A small self-supervised image encoder, trained from scratch.
Model: 1.46M parameters, arch vgg, norm batchnorm, activation relu.
Training: muon at rate 0.021, batches of 256.
Data: trained on telescope images of galaxies (Galaxy Zoo DECaLS), 88335 training examples, 47.5 epochs.
Rows from block 3, named by matrix and row number. Each number is 128 + 24 x the weight over its row's rms, rounded and kept within 0 to 255. All counts start at 0. After the name is the row's rms in percent of the matrix's.
# conv: 3x3 conv (model.blocks.3.conv.weight, 96x64x3x3), inputs 20-29, a 3x3 kernel for each
conv.14 098 [167 120 110 165  89 102 177 148 139 121 145 136 120 151 148 131 145 129 107 129 136 149  96 155 104  97 117 139 135 124  84  90  97 132 151 158 132 119 129 114 131 111 127 120 111 107  95 113 144 127 117 136 106 100  92 113 112 118 127 120 143 149 138 134 101 118 172 144 139 153 131 157 128 156 147 161 142 153 138 149 120 206 117 181 144  73 123 151 109 132]
conv.15 109 [111 102 125 118 122 118 147 151 142 118 153 126 118 128 103 109 107 104 104  99 135  94 133 149 129 116 118 113 135 138  90 138 135 102 118 130 125 117 118 118 115 131 133 115 112  99 138 127 121 143 154 119  94 132 124 126 133  86 176 177  86 128 139 163 119 146 123  90 137 132 106 129 143 147  93 124 161 121  87 103 124 145 100 111 125  97 112 146 144 144]
conv.16 095 [139 167 159 156 187 156 120 144 101 112 108 138 115 131 135 114 151 143 152 136 159 168 109 123 139 116 133  99 111 100 101 147 145 112  96 135 176 139 130 162 145 132 144 114 129 168 130 151 149 127  98 145 121  98 137 110 111 169 129 123 108  74 125 113  96 133 150 113 122 147 108 122 130 116 169 123 131 162 130 146 137 133 135 137 130 145 144 125 102  81]
conv.17 112 [142 122 118 130 104 145 162 135 149 138  98 158 138 129 117 120 133 122 129 142  85 159 146  95 147 141 123 100 139 152 151 149 128 140 151 143 119 126 100 125 134  92 123 142 128 129 133 134 113 132 136 131 126 142  88 113 141  81 119 160  71 137 177 142 121 121 119  97 123 130 108 132 116 125 145 158 135  95 120 133 129 191 152 121 166 134 107 146 126 140]
conv.18 102 [132 128 150 113 131 139 133 147 144 136 137 114 113 102 117 121 135 160 114 139 138  87 128 111 130 135 140 120 140 136 123 114 126 115 148 161 117 149 132 121 161 124 100 147 136 133 156 135  96 127 110 112 141 123  62 126 137 118 160 161  94 127 129 118 131 129 142 141 117 148 146 123 116 150 133 116 153 126 115 135 124 126 103 133 107  86 107 114 118 139]
conv.19 091 [120 102 158 110 103 149 113  92 103 147 116 109 125 131 135  63 117 148 129 117 115 114 122 140 121 154 126 116  98 152  77 102 151  75 100 135 108 120 106 113 111 122 108 110 109 125  77  75 116 109 105 123  90 113 111 129 156  90 150 185 121 140 177  88 102 129 122 119 155 112 130 150 132 139 142 145 139 117 126 136 120 143 145 129 167 153 128 146 138 105]
conv.20 103 [154 135 147 154  98 110 154 112 108 123 129 123 132 147 130  94 145 152 144  88 142  91  71 138 117 132 146 123 148 189 137 143 156 120 166 141 145 124 116 138 154 138 121 111 134 153 137 123  71 110  87  78 124 121 126 100 104 207 183 112 173 199 139 106 143 117 136 149 156 133 119 144 120 120 114 147 143 135 134 165 137 111 131 129 114 130 131 114 138 136]
conv.21 098 [110  93  59 127 143  88 108 122  98 106 155 134  96 106 128 121 117 138 138 133 156 113 137 104 134 115 112  95 116 114 127 139 124 127 105  89 129 131 121 145 131 140 116 137 150 121 118 110 147 111 114 147 115 107  88 137 160 105 117 138 156  94 109  98 113  96 110 113 124 122 135 144 139 150 149 114 118 139 154 122 131 153 125  81 174 134  91 127 123  72]
conv.22 103 [150 110 118 139 108 117 123 108 129 161 114  93 151 147 118 131 163  94 126  81 126 130 122 154 122 136 112  93 112 101  92  99 120 135 110 107 114 153 144 132 128 130 129 130 129 120 141 131 166 164 169 119 114 110  87 105 107 120 152 129 132 143  93 120 119 129 164 167 129 133 131 131 159  96 138 165  85 132 160 139 111  61  60 110  78  80 115  59  68 126]
conv.23 101 [110 125 120  81 130 107  83 121 120 116 112 128 140 133 129  93 126 102 113 121 126 115 129 117  93 107 122 180 139 131 166 148 152 102 146 146 146 140 119 120 149 133 104 128 117 129 132 118 121 117  94 113 113  79 143 105 102 176 128 126 152 149 157 121 130 110 138 169 138 122 158 112 134 135 129 152 123 123 124 129 115 101 134 149  94 133 148  58 100 106]
conv.24 096 [104 171 151 117 111 149 142  99 124 134 134 123  87 103 142 131 147 110 109 134 113 112 136 146 138 141 112 144 164 124 130 139 114 124 157 137 148 110 138 142 119 137 147 125 149 124 106 133 129 122 117 127 121 118 185 170 126 118 123 123 153 137 131 120 116 132 123  99 149 141 112 158 106 146 137  99 156 172 112 148 172 105 103  79 112 135 118  87 133  91]
conv.25 108 [112 136 138  77 121 158 112 146 132 117 129 123 137 123 102 121 123 109 151 156 137  87 127 128 115  99 120 111 123 109 115 107 130 115 128 149 101  97  98 117 116 104  70  99 110 130 137 135 136 111 102 140 144 120 129 139 147 145 146 159 139 133 130 118 100  93 128  92  66 138 132 118  83 133  82  77 125  73 111 135 111 159 148 143 101 104 125 123 136 145]
conv.26 098 [154 130 124 141 117 134 156 151 151 193 132 125 140 121 160 126 130  99 106 104 149 107  86 107 113  88 133 131 168 151  92 127 130  50  75 107 116 121 146 101  93 106 123  87 112 112 128 127 100  96 100 114 108 126 127 170 174 153 170 176  91 120 147 113  94 111 143  95 124 184 153 161 132 122 134 110 115 134 133 102 136 130 132 124 113 111 105 130 116 103]
conv.27 097 [ 90 139 157 142 182 158 133 143 132 156 110 140 122  86 131 131  95 114 138 150 138 115 136 100 119 126 117 124 137 113 147 164 130 159 147 107  92 134 124 112 168 176  59 109 161  80 130 122 117 106  97  90 145 155  94 127 121 156 162 148 132 130 101 112 134 121 105 112 114 127 111 111 132 124 105 113 107 102 132 126 121 191 156 174 146 111 116 161  87  56]
conv.28 094 [129 128 139 119 122 126 146 132 128 133 147 124 130 122 133 112 117 126 120 116 120 154  96  90 165  91 101 118 139 167 139 153 146 155 166 119 144 126 148 127 143 111 141 137 120 145 141 120 138 138 111 121 136 135 140 135 164 149 105 128 166 129 133 106 109  73 126 156 113 125 149 109 113  92 118 143 106 110 144 179 121  96 122  92 132 141 116 113  99  95]
conv.29 108 [ 83 106 129 117 121 124 109 128 118 136  99 123 144 119 131 144 116 102 144 124 130 113 131 115 111 116 116  95 113 110 104  80 102  99  63 106 117 121 117 132 109 126 152 125  98 128 116 127 133 119 123 142 158 159 113 111 118 128 137 132 118 132 129 131 116 128 140  98 103 136 132 149 145 161 104 120 138 124 144 111  97  85 133 168  82 123 172  86 131 189]
conv.30 099 [145 148 151 148 126 127 185 150 122 138  93 107 125 113 134 108 141 155 123 144 121 135 111 100  91 115 143 115 114 126  67  92 131  82  99 123 148 138 153 114 143 147  98 127 150 119 104 121 128 130 151 133 125 160 106 100  63 118 117 107 170 110 101 109 119 131 115 110 106 127 147 134 149 190 171 165 161 147  97 133 165 121 128 126 116 143 136 129 134 118]
conv.31 102 [128 143 129 107 132 120  93 122 121 105 105 122 131 108 120 147 148 132  92 101 138 102 131 145 140 108 109 116 124 144 107 140 106 153 142 131 120 103 107 125 125  86 143 123 113 113 122 115 144 138 151 117 113 105 138 117 118 118  76  65 171 118 110  90 105 119 149 174 154  90  95 112 115 101 119 157 127 150 181 135 143  95 110  96 118 155 140  68 107  91]
conv.32 096 [120 131 130 145 137 157 143 101 126 143 130 101 141 136 123 101 155 214 124 124 102 160 109  77 121 109 145 113 127  83 104 154 136 178 168 138 124 102 146 121 117 137  92  85 128 151 133 130 158 125 119 146 154 131  97 101 144 101 120 104 158 149  72 129 124 137 107 116 121 131 147 145 106 128 114  92 126 115 129 128 105 111 115  75 124 131 113 154 157 135]
conv.33 101 [105 144 119 117 161 173  89 146 162 165 137  85 113 119 160 105 117 158 145 113 136 117  95 131 135 123  91  99 126 152 194 144 120 174 134 111 107 106  95 111 120 108 133 112 137 122 109 120  94  94  86 107 101 114  30  65 122 166 168 135 166 150  95 110  74 105 130 108 117 100  86 122 137 133 120 141 115 113 169 135 133 129 137 132 100 113 101 102 106 134]
conv.34 103 [108 134 143 121 159 154 117 119 104 126 118 145 151 132 130 165 144 132 106 112 148 134 120 117 131 106 124 121  91 116 136 140 202 165 142 173 155 127 151 155 126 154 129 112 130 130 147 134 117 130 129 123 124 140 111 111 146 114 133 121 106 104  89 148 111 144 136 109 141 149  91 133 161 157 149 151 153 161 148 151 154  77  76  64 119 119 117 136 149 142]
conv.35 094 [148 144 123 110 133 147 126 143 156 135 119 161 149 104 111 119 129 113 136 113 129 100 106 142 131 130 136 140 128 171 141 115  93 111 136 149 130 120 128 122 109 127 143 136 137 136 138 128 106  96 126 131 112 131 123  92  51 112 103 105 108 112 166 145 106  93 122 111 104 131 126 146 136 123 122 147 111 127 158 135  86 132 121 141 156 148 158 159 143 141]
conv.36 104 [119 118 101 133 127 152 139 138 121 125 136 100  96 118 114 109 110 141 130 137 148 132 130 122 141 126 121 151 173 141 118 159  98 127 152 135 149 135 130 144 127 140 166 155 152  99  99  87 106 111  97 141 138 110 143 179 156 122 105  93 141 131 110 105  98 105 107  89  92 150 147 120 137 122 119 103 110  87 116 158 148 119 152 128 100 134 110  99 116  88]
conv.37 099 [146 133 127 141 136  73 167 128  90 119 132 126 124 109 106 140 160 103 118 126 133 111 108 138 118 137 134 120 126  80  93  73  72 100 131 140 145 153 155  98 111 116 111 106 121 121 130 128 146 120 138 139 130 135 117 107 114 110 126 102 127 142 113 133 158 156  95 111 109 121 133 115  86 121 134 133 131 148 107 112 145 143 136  89 128 115  84 127 118  95]
conv.38 105 [173 155 194 133 104 138 149 129 144  96 123 165 111 124 138 123 134 152 139 107 135 114  73 112 125 113 135 161 162 211 121 118 153 111  98 140 136  92  93 132 126 111 101 115  99 115 115 120 108 119 109 118 127 133 185 145 160 156  98 140 146 112 145 135 150 138 118 125 135  98 102  99 140  78  75 148 128 103 139 123 146 113 101  97 110  83  91 131 124 159]
conv.39 103 [181 144 110 127 126 144 112 112 138 134 175 104 154 120  47 128 126 113 128 126 122 119 101 116 103 131 123 176 202  78 123 136 132  70  26 186 131 125 146 123 134 134 138 137 122 124 152 153 150 137 124 130  91  98 197 154  61 149 149  77  37  75 209 156  85  95 124 146 125  96 165 155 108 108 167 159 149 118 125 135 116 112  97 117 121 113 136 113 123 128]
conv.40 093 [131 111 154 105 109 132 112 137 132 148 111 125 124 127 105 108 149 151 107 120 139 142 115 149 130 145 123  98 153 142  95 116 138 140 132 133 144 153 131 128 122  96 120 145 105 144 156 132 141 136 153 124 121 126  84 170 138  41 118 153 128  74 124 156 153 118 132 120 145 149 120 160 163 131 111 137 131 104 151 104 120 112 102 160 139 142 153 124 109 128]
conv.41 099 [145 131 104 153 125 109 132  95 120 111 140 166 106 178 118 117 140  60 115 110 135 113  92  99 149 111 103 142 147 155 177 190 145  92 126 109 116 120 106 140 112  92 137 127 125 115  98 104 123 102 102 138 116 116 168 142 123 182 192 112  87 137 116 127 118  85 128 119 118 145 146 171 147 140 146 109 161 195 113 167 125 150 138 132 138 136 119 152 163 133]
conv.42 097 [162 146 140  97 123 109  96 111 121 149 106 135 106 131 110 124 105 132 141 128 130 132 159 184 162 174 121 150 128 143 140  95 122 147 113 129 122 151 136 139 134 116 124 145 128 140 107 129 117  94  97 112 110  91 127 117  97  96  77  93 122  95 138 148 123 118 115 117 150  99  95 100 120 122 106 171 160  83 141 189 120 141 115 144 146 123 136 135  96 101]
conv.43 095 [135 120 105 142 142 161 164 137 189 134 142 100 195 104  97 130 108 102 139 131 135 139 152 116 147  96 152 119 191 184 118 153 153 134 135  83 109  92 101 109 151 123 106 126 129 124 101 105 122 145 146 107 125 136 108 111 132 118  95 114 132 126  69 127 148 189 136 119 150 152 119 127  96 156 123 156 107  88 149 133 109 173 126 109 109  82 113 106  91 141]
conv.44 105 [111 147 131 112 130 136 129 119 141 135 125 146 125 129 132 111 136 145 158 162 154 116 154 154 100 117 115 125 132 133 121 131 104 117 116 117 141 124 121 142 122 131 118 134 137 125 113 113 150 136 123 116 109 114 112 150 162 133 177 146 131 162 132 108  80 146 110 103 148 178 168 177 139 157 140  84 106 131  95 101 121 140 119 139 136 124 143 120 110 105]
conv.45 107 [128 103 129 111 107 146  97 134 155 140 159 124  86  97 115 145 120 151 107 124 128 141 129 132 143 135 100 159 137 108 111 112  99 132 141 142 116 145  98  96 133 109  98  97 102 121 136 111  91 111  99  76  78 105 154 129 126 145 127 101  95 115 131 143 130 110 114 122 128 108  90 129 133 129 111 143 155 147 185 172 153 183 128 145 140  99 119 147 129 149]
conv.46 103 [134 167 131 135 125 141 130 133 160 124 114 140 138 129 125 160 115  99 146 138 145 108 152 134 110 155 124 100 134 181 151 149 117 149 184 137 109 173 169  99 149 153  95 155 141 117 156 140 109 146 154  89 128 144 147 176 222 108 110 129  86 126 117 146 122 145 110 127 145 132 130 138 141 114 113 132 116 142 149 128 141 138 136 168 124 136 181 126 116 164]
conv.47 096 [132 131 166 131 123 129 147 132 134 107 123 137  98 111 153 122 136 134 134 120 123 123 123 129 155 141 127 124 127 107 189 127  93 183 136  87 103 110 149 121  94 119 153 107 117 121 127 117 133 134 134 155 120 135 167 127 111 209 173 126 164 144 113 152 149 145 152 152 150 143 143 167 132 133 104 142 127 141 182 126 114 132 111 115 124 108 117 112 119 118]
conv.48 099 [114 125 119 118 138 125 134 143 122  95 117 116 124 113 105 149 140 115 110 140 139 122 136 121 104 123 118 127 142 145 114  85 157 107 114 109 127 182 112 155 190 141 193 187 167 130 140  96 123 137 106 102  98 104 121  92 124 152 126 130 147 126 129 110 152 137 115 159 111 126 149 123 117 108 119 115 116  93 123 130 116 127 174 148  95 131 121  81  88 111]
conv.49 101 [ 92 129 120  98 151 113  89 145 104 112 116 147 112 116 148 123 162 167  98  97 103 111  95  89 126 135 130  85 131 143 131 124 147 145 117 124  98 117 119  85 102 107 118 158 142  75  80 102  91 119 109 122 123  95  81 118 142 117 143 156 127 129 123 119  54  67 161 114 122 139 111 114 134 136 139 136 102  95 149 167 118 123 107 119 146 124 133 163 138 160]
conv.50 106 [130 123 112 101 115 110 112 108 121 126 133 118 148 116 114  85 115 127 111 121 128 150 153 104 136 153 115 123 126 133 100 101 118 100 117 137 136 113 140 105 103 102 123 115 107 110 116 148 134 141 159 147 164 162 126 137 134 115 163 159 101 122 147 135 109 125 125  87 121 136 105 148 104 109  97 162 164 127 105 149  93 132 115 174 124  89 150 149 111 132]
conv.51 093 [ 94 112 138  89 120 124 104 116 125 106 131 127 118 128 127 128 117  91 116 125 140 148 151 150 121 129 107 114 109 136 144 110  95 158 157 130 140  93 137 148 131 131  98 132 119 147 142 125 154 155 145 145 129 137 134 132 100 101  78  89 120 117 131 152 107 163 151 135 156 144 108 110 142 133 166 130 122 167  96 141 139  99  95 138 123 125 142 126 119 141]
conv.52 100 [116 120 113 132 179 185 105 148 137 120 134 110 148 119  93 112 123 131 138 150 128 106 117 127  93 157 136  79 122 129 101 120 110 124 117  86 134 115 124 148 113 137 138 130 124 131 119 140 159 129 134 136 143 124  91 151 163  96 158 123 116 148  72 125 133 155 121 132 169 125 113 147 123 138 123 102 128 122 144 133 132 104 100 136 115 112 139 112 122 141]
conv.53 092 [114 112 138 137 119 101 147 129 125 104 131 150 141 153  97 123 130 109 135 120 129 144 118 107 116 125 146 116 118 150 106 107 131 107  99  73 103 125  88  97  87 114 125 101 107 121 100  93 118 125 150 108 104 101 150 133 159  98  90 116  96  90 124  99 135 121 112 145 141  87 122 100 150 116 100 155 145 130 111 108 104 102 118 110 131 127 112 107 126 119]
conv.54 101 [ 83 121 134 108 116 114 117 121 108 106 120 137 127 133 164 167 140  78  96 154 133 140 108 118 131  95 126 131 126 117 142 116 122 167 119 132 126 129 123 118 133  99 118 124 108 122 122 143 122 107 127 142 117 143 147 147 149 125  97 116 142  92 114 171 139 154 129 115 132 141 123 149 129 108 112 146 118 100 137 116 121 124 122  93 107 129 102 106 118 103]
conv.55 096 [146 142 143 159 123 144 128 128 171 124 110 121  89 122  91 115  95 108 154 112 118 121  85  98 110  82  95 133  97 141 126 123 101  69 144 160 110  98 133  94 110 122  60  67  86  96 111 134 108 112 154  82 103 152 122 153 146 116 155 123  71 176 143 144 185 113 127 164 159 169 157 153 140  83 106 150 102  92 138 111 122 158 156 199 144 146 189 118 124 126]
conv.56 097 [117 113 108 137 132 120 126 140 121 136 141 112 147 109 124 116 109 105 138 122 129 105 100 124 133 115 133 143 122 139 111 136  79  51 114 118 119 118  99 118 116 100 145 143 106 152 170 108 142 135 110 120 138 142  87 127 115 175 204 107 118 157 160 183 192 124 119 153 140  83  97  83 127 116 129 169 168 147 124 134 175 166 121 116 137  93 114 131 132 107]
conv.57 100 [108 116 138 110 111 125 147 164 148 117 130 110  98 129 118 124 162 120 138  89 109 101  74 118 108  98  87 119 115 134 131 143 142 166 115  91 135 121 122 113 116 111 153 129 119 122  90 106 112  98  99 132  98 114 125 131 162 108 121 125 143 137 113 111  83 101 122 109 111 130 115 132 153 143 155 119 119 102 115 111 107 129 110 142 116 102 120 126 115 122]
conv.58 098 [149  98  96 120 116 106 123 135 115 143 149  95 146 134 128  72 115 174 148 125  97 132 116 129 101 146 108 134 154 182 106 128 175  91 109 105  97 124 109 107 155 134  94 143 139 111 107 117 122 125 117 125 154 139 137 145 165  81  80 138  65  59  94 120 166 126 126 186 103 137 111 105 160 112 133 151  68 117 131 154 119 183 131 139 148 120 115 166 139 128]
conv.59 097 [143 129 136 152 127 119 111 124 109 130 128 134 139 141 118 153 133 112 125 142 143  98 107 114 116 132 137 128 129 115 100 116  80  89 113 108 123 123  92 148 147 128 130 107  79 102 120  88  68 121 138 114 117 136 136 126  93 137 126 109  54  63  79 115 135  96 133 116 116 136 133 151 139 132 172 183 136 145 151 122 127 147 168 165 113 127 132  52  91 132]
conv.60 101 [146 141 138 140 110 138 151 147 155 154 145  82  85 137 146 121 145 147 130 127 100 137 138 106 153 101 103 169 199 132 141 136  94 126 134 106 150 142 149 123 126 140 110 107 124 107 128 131 127 162 119 108 136 146 119 111 118 179 151 156 129 132 137 125 110  92 153 106 122 145  92  92 144 126 135 113  93 113 137 114 113 153 129 154 164 115 131 132 122 112]
conv.61 098 [138 112 119 136 140 126  78 114 108 149 101 115 142 126 101 173 133 102 131 123 127 147 140 144 154 128 115 150 115 136 189 136 162 169  92 120 142 144 126 116 107 112 137 134  96 146 153 130 117 126 124 141 145 148 108 110 123 189 117 117 198 108 118 112 152 153 128 150 120 137 142 120 105  97  87 141 144 142 142 129 115  68 123 158  77 134 175  78 111 129]
conv.62 096 [111 102 132 144 113 107 154 118 107 135 133 141 140 117 120 127 133 149 150 105 131 171 105 105 165 115 113  85 108 137 115 129 145 147 129 113 112 134 140 117 123 138 112 128 154 127 132 122 124  85  75 119  89 104  70 105 113 100 127 157 143 142 144 130 132 102 143 138 115 144 107 107 118 145 134 133 163 179 115 118 126 178 141 126 125 106 114 140 127 123]
conv.63 105 [129 137 168 115 153 155  98 143 166 107 124 115 110 135 156 119 101 111 108 134 138 119 148 142  89 126 106 145  98 147 155 108 121 101 104 110 117 134 138 115 131 145  91 132 125 120 124 150 128 118 152 137 152 148 121 107 139 133 100 143 150 136 179 141 124 129 136 116 140 143 122 153 100 103 146 141 149 148 148 123 100 121 130 161 107  96 133 131 122 162]
conv.64 106 [142 174 142 131 188 129 117 106  85 188 134  70 120 108 140 117 137 156 160 135 116  98 124 145 125 147 156 165 121  94 136 108 114 142 114 144 138 133 136 120  96 128 112 129 128 111 112 123 123 108 114 110 127 140 109 169 151 116 137 142 124  88 118 118  94 105 123 121 120 163 140 112 122 117 149  90  98 106 105 146 130 134 123 133 133 119 141 125 116 128]
conv.65 096 [104 134 118  96 126 130 131 119 120 136 117 121 116 113 122 101 104 115 133 143 160 136 122 150 114 101 167 124 120 119 153 127 124  67  65 120 154 121 120 132 106 133 100  88 106 117 112 103 131 131 156 123 128 131 100 113  88  96 103  90  67 112 116 118  90 119 112  98 118 178 155 159 124 144 127 129 158 134 109 167 120 193 122 112 138  86  90 117  67  77]
conv.66 109 [153  93 149 136 107 117 136 143  96 185  64 104  87  54 171  86 136 189  97 129 136 100  92 145 117 112 142 164  62 158 153 148  70  48 210 118 132 132 138 130 127 117 114 133 131 118 124 130  99 147 144  82 195 152  96  59 162 118 126 111  71 182 133 101 139 132 131 129 123 184 103 101 150 140 122 151 135 145 140 176 158 139 112 117 120 115 126 120 109 128]
conv.67 102 [155  99 101 127 103  81 123 143 103 132 103 109 139 107 105 130 146 144 146 165 142 134 144 111 121 115 137 150 152 130  87  58  91 163  85  94 137 144 150 115 131 144 121 131 162 121 144 153 149 147 115 136 113 123 134 122 130 111 135 176 140 108 141 104 162 143 127 158 127 113 143 131 126 142 133 173 135 129 145 165 126 118 142 114 104 118  97  71  94  85]
conv.68 108 [117 128 124 121 164 133 151 118 116 153 137  93 113 118 113  94 125 162 119 118 146 134 126 143 136 136 144  96 120 170 126  98 136 153 185 116 136 115 130 127 125 112 123 136 149 134 133 120 133 139 128 117 130 133  95 150 159 126 122 169  92  75  72 138 163 142 140 177 169 139 136 149 132 107 145 157 112 101 117 152 137 114 120 119 139 144 128 124 111 118]
conv.69 107 [133 143 141  93 132  98 110 122 112 125 105 132 148 138 150 150 129 130 101 131 128 163 168 150 129 121 133 145 163 138 112 130 146 176 104 131  99 104 129 119 118 115 124 147 100 130 117 138 107 107 116 126 129 122 101 131 125 121 122 145 173 122 132 112 121 125  96 126 106 119 145  93 148 141 114 160 121 150 158 135 132 151 156 129 123 135 103  94 104 102]
conv.70 095 [ 83 122 146  96 141 146 118 121 138  89 109 112 110 116 125 152 151 159 142 151 138 119 149 114 154 147 116 138 152 107 157 133 101 203 157 154 133 128 144 112 119 128 131 104 121 138 133 118 111 105  87 118 104  92 117 142 176 155 135 147 157  85 111 162 134 157 132 110 119 132  99 130 100 107 128 104 127 135  80 112 137 157 156 139 150 138 123 146 171 149]
conv.71 097 [145 101  98 139 126 122 123 131  82 110 117 170 140  99 107 155 136 171 130 106 129 113  94 101 145 128 142 126 106  80 126 115 150 160 119 181 152 142 159 144 136 141 125 125 133 141 135 130 122 135  92 125 112  94 129 131 100 139 163 147 109  79 128 125 118 124 134  98 114 113 105 127 109 110 126 104 118 104 124 118 141  83  93  71 102 102  86 131 128 131]
conv.72 096 [134 150 117 121 124 154  89  63 139 184 149 151  93 144 185 130 134 148 135 132 145 100  92 120 112 129 145 125 139 117 128 166 116 101 121 128 135 134 130 172 149 187 146 117 139 146 140 146 130 124 119 119 115 113 146 107 106 181 126  93 185 138 122 105  99  96 129 114 134 152 135 144 137 157 159  98 104 126 134 122 120 151 147 128 150 137 120  94  93  56]
conv.73 098 [ 88 135 131 120 119 118 123 137 157 124 112 142 159 137 117 127 149 116 143 152 128 127 150 144 120 119 127 140 141 145 122 120 111 144 153 121 135 122 123 120 130 126 131 119 113 143 121 116 132 129 115 136 149 122 188 132 116 138 103 112 130 138 152  97 147  83 101 102  70 103 105 124 146 132 125 103 112 157 108  98 112  81  82  80 139 128 127 144 154 155]
conv.74 099 [153 161 156 143 138 146 128 122 122 111 130 143  99 136 165 106 146 156 117 124 183  91 129 161 140 109 116 163 150 142 135 136 133 154 125 133 138 138 167 120 116 131  95  72  95 152 165 143  95 100 150 116 110 140  89  97  98 121 144 111 104 129 121 150 115 127 120  76 101 129 101 131 132 111 127 130 161 144 113 154 151 174 155 153 153 114 141 161 127 151]
conv.75 093 [107 106 107 115 142 130 103 151 106 132 134 109 103 112 138 133 126 156 131 121 120 125 124 125 120 119 122 122 144 149 117 106  87 169 156 136 110 122 100 137 139 124 109 143 116 147 146 141 124 154 177 119 161 130 120 124 141 158 143 142 124 124 116 139 132 124 145 142 137 103 104 108 143 122  97 122 133 115 123 136 152 163  90  79 177 123 106 193 131 141]
conv.76 093 [121 127 142 119 154 154 137 160 134  96 110 106 130 149 114 125 157  80 111 113 144 127 152 121 145 153 140 133 106  95 130 116 137 131 123 142 120 148 127 118 133 121 101 124  97 129 132 130 166 143 151 153 147 131  77 121 129 106 134 137 112 126 152 143 163 147  93 153 164 120 201 180 153 128 129 147  98 101 138 107 112 164 154 156 129 103 102 178 137 120]
conv.77 105 [ 95 124  96 118 157 108 161 139  94 113 126 133 100 131 128 124 139 103 135 105 136 100 107 129 121 115 137 128 108 109 148 134 116  64 101 109 151 101 133 130 126 139 153 148 151 133 113 130 109 120 111 143 151 135 159 165 169 135 147 187  80  77 114 159 150 123 113 145 111 118 148 132 129 120 138 115  93 100 132 142 154  90 112  39 135 161  91 106 139  79]
conv.78 093 [141 128 131 110 110 127 127 138 142 125 118  75 118 111  84  86 151 148 125  93 134 115 121 159 134 101 134 109 122 138 119 104 106 200 141 120 139 158 143 125 130 134 157 132 126 140 139 153 143 174 161 118 123 115  80  83 132 116 137 146 182 167 184 140 149 157 152 151 148  88 111 100 139 145 132 122  98 112 148 128 150 117 173 181 114 138 123  83 101  70]
conv.79 096 [177 111  77 177 131  83 187 137 127 196 110  78 140 140 102  76 149 119 122 101 125 140 137 163 118 116 157 115 140 108 151 142 101 170 138  79 109 117 129 131 123 132 122 122 125 103  89 115 115 136 140 132 140 125 143 124 110 125 120 134 136 127 118 118 148 135 107 121 113 131 109 118 128 142 153 107 129 145  88  81 119 140 122 151 138 110 144 153 138 171]
conv.80 107 [102 157 122 134 161 112 102 106 100 129  89 138 120 132 132 135 119  88 105  93 128  94 107 109 143 124 139 130 132 153 114 136 114 103 113 112 125 126 137 129 128 123 114  84 117 136 131 153  89  85 102 133 133 124 120 151 119 174 188 129 136 136  83 111 136 138 126 117 103 120 127 119 133 126 125 152 165 155 171 182 150  93 154 163 112 172 165 115 143 130]
conv.81 096 [101 136 113 120 144 141 149 134 129 117 121 120 122 100  99 144 134 142 148 125 137 165 144 120 151 125  88 119 123 131 110  97 125 144 122 175 108 108 107 141 130 137 117 119 116 108 113  89 117 106 127 132 147 140 114  95 118  80  68  71 144 138 136 148 149 118 114 130 112 134 128 131 133 120 159 126  90 152 133 105 127 122 128 131 101 114 115 100 110 102]
conv.82 109 [ 82 145 160 115 124 125 153  92 102  91  90 157 129 121 150 115 186 131 124 137 140 116 119 120 126 125 127  77 115 172 147 134 135 215 145  92 149 152 155 134 137 137 132 111 118 147 150 137 141 133 121 154 121 102  75 140 153 163 141 121 191 120  67 150 166 105 120 138 117  68  87 140 127 118 113 127 121 121 136 130 149 130 142 141 141 129 138  98 102 127]
conv.83 096 [138 109 112 166 135 165 163 149 108 102 148 125 117 138  94 100 127 115 126 153 134 110  95 110 135 148 162 117 143 117 126 185 127 103 165 118  94 130 120 105 120  97 116 117 105  98 140 118 108 161 137 131 158 119 116  79  87 159 175 167 109 154 119 118 100 114 126 132 110 129 109 117 145 147 123  99  78 113 151 142 131 135 122  97 107 114  98  97 132 108]
conv.84 101 [ 98 101 136 107  94 121  99 108 144 161 127 129 140 121 139 126 156 117 132 125 131 161 133 126 140 113 146 107  98  65 112 147  89 116 124 107 110 124 140 156 141 149 137 112 126 131 140 167 140 141 142 128 130 142  93 105 135 108 127 106 115 142 141 122 120 161 155 127 137 114 122 143  97  90  53 150 144  97 100 124 106 111 134 113 133 137 143 105 133 127]
conv.85 098 [143 105 171 115 111 168 140 140 174 158 105  91 133 118 106 118 127 105 134  93 118 115 118 134 147 144 135 120  98 115 166 120  90 172 132 131 130 110 125 116 128 118 120 127 136 134 144 141 139 105 110 140 118 108 127 117 148 140 106  92 110  77  79 128 141 149 126 148 156 119 111 122 108 125 146  94 118 146 109 106 170 106 129  59 139 170 122 138 133  65]
conv.86 099 [157 127 144 126 129 111 143 125 107 101 100 146 103  97 146 143 126 126 116 140 128 111 147 106 137 145  93 128 105 110  69 119 144  61 129 187 173 136 127 128 133 116 127 101  90 140 172 166 126 131 116 130 137 124 151 123 124  98 136 152  73 146 199 112 138 121 148 176 116 160 139 113 134 128 115 138 126 109 136 126 123 136 147  95 153 152  86 131 138  89]
conv.87 096 [170 158 118 110 116 133 105 130 133 153 130 181  79 113 172 117 126 143  84 124 138 119 169 148 123 118 116 116 132 143 149 150 132 122 131 134 134 131 115 103 141 118  93 143  91 125 127 132 101 106 100 104 106 111 186 179 161 155 133  90  93 116  89 123 113 139 112  96 115 109 121 105 109 106 105 113 137 125 155 151 127  95  93 139 139 129 162 152 129 171]
conv.88 103 [142 138 119 154 114 140 159 157 133 125 139 109 142 116 119  69 114 170 150 158 106 135 135 121 125 110 154  78 100 113 150 116 111 152 136 103 131 134 128 139 151 128 122 171 131 126  99  86 120 138 102 106 149 118  84 118 121 126 160 131 155 126  99  81 131 120 117 189 170 126 205 188 129 152 147 102 110 111 138 116 149 101 131 130 123 143 131 107 137 114]
conv.89 077 [125 141 174 113 129 167 145 123 137 123 156 176 103 159 146 142 188 173 165 147 127 158 167 147 125 144 153  77 101 134  97 130 114  89  94  72 132 104 105 112 114 118  94 111 119 138 121 119 161 144 101 153 138  88  74 116 137  87 101  81  83 101  70 162 146 152 142 153 170 154 140 162 104 131 131 115 127 114 118 134 104 126 112 106 118 105 124 113 103 143]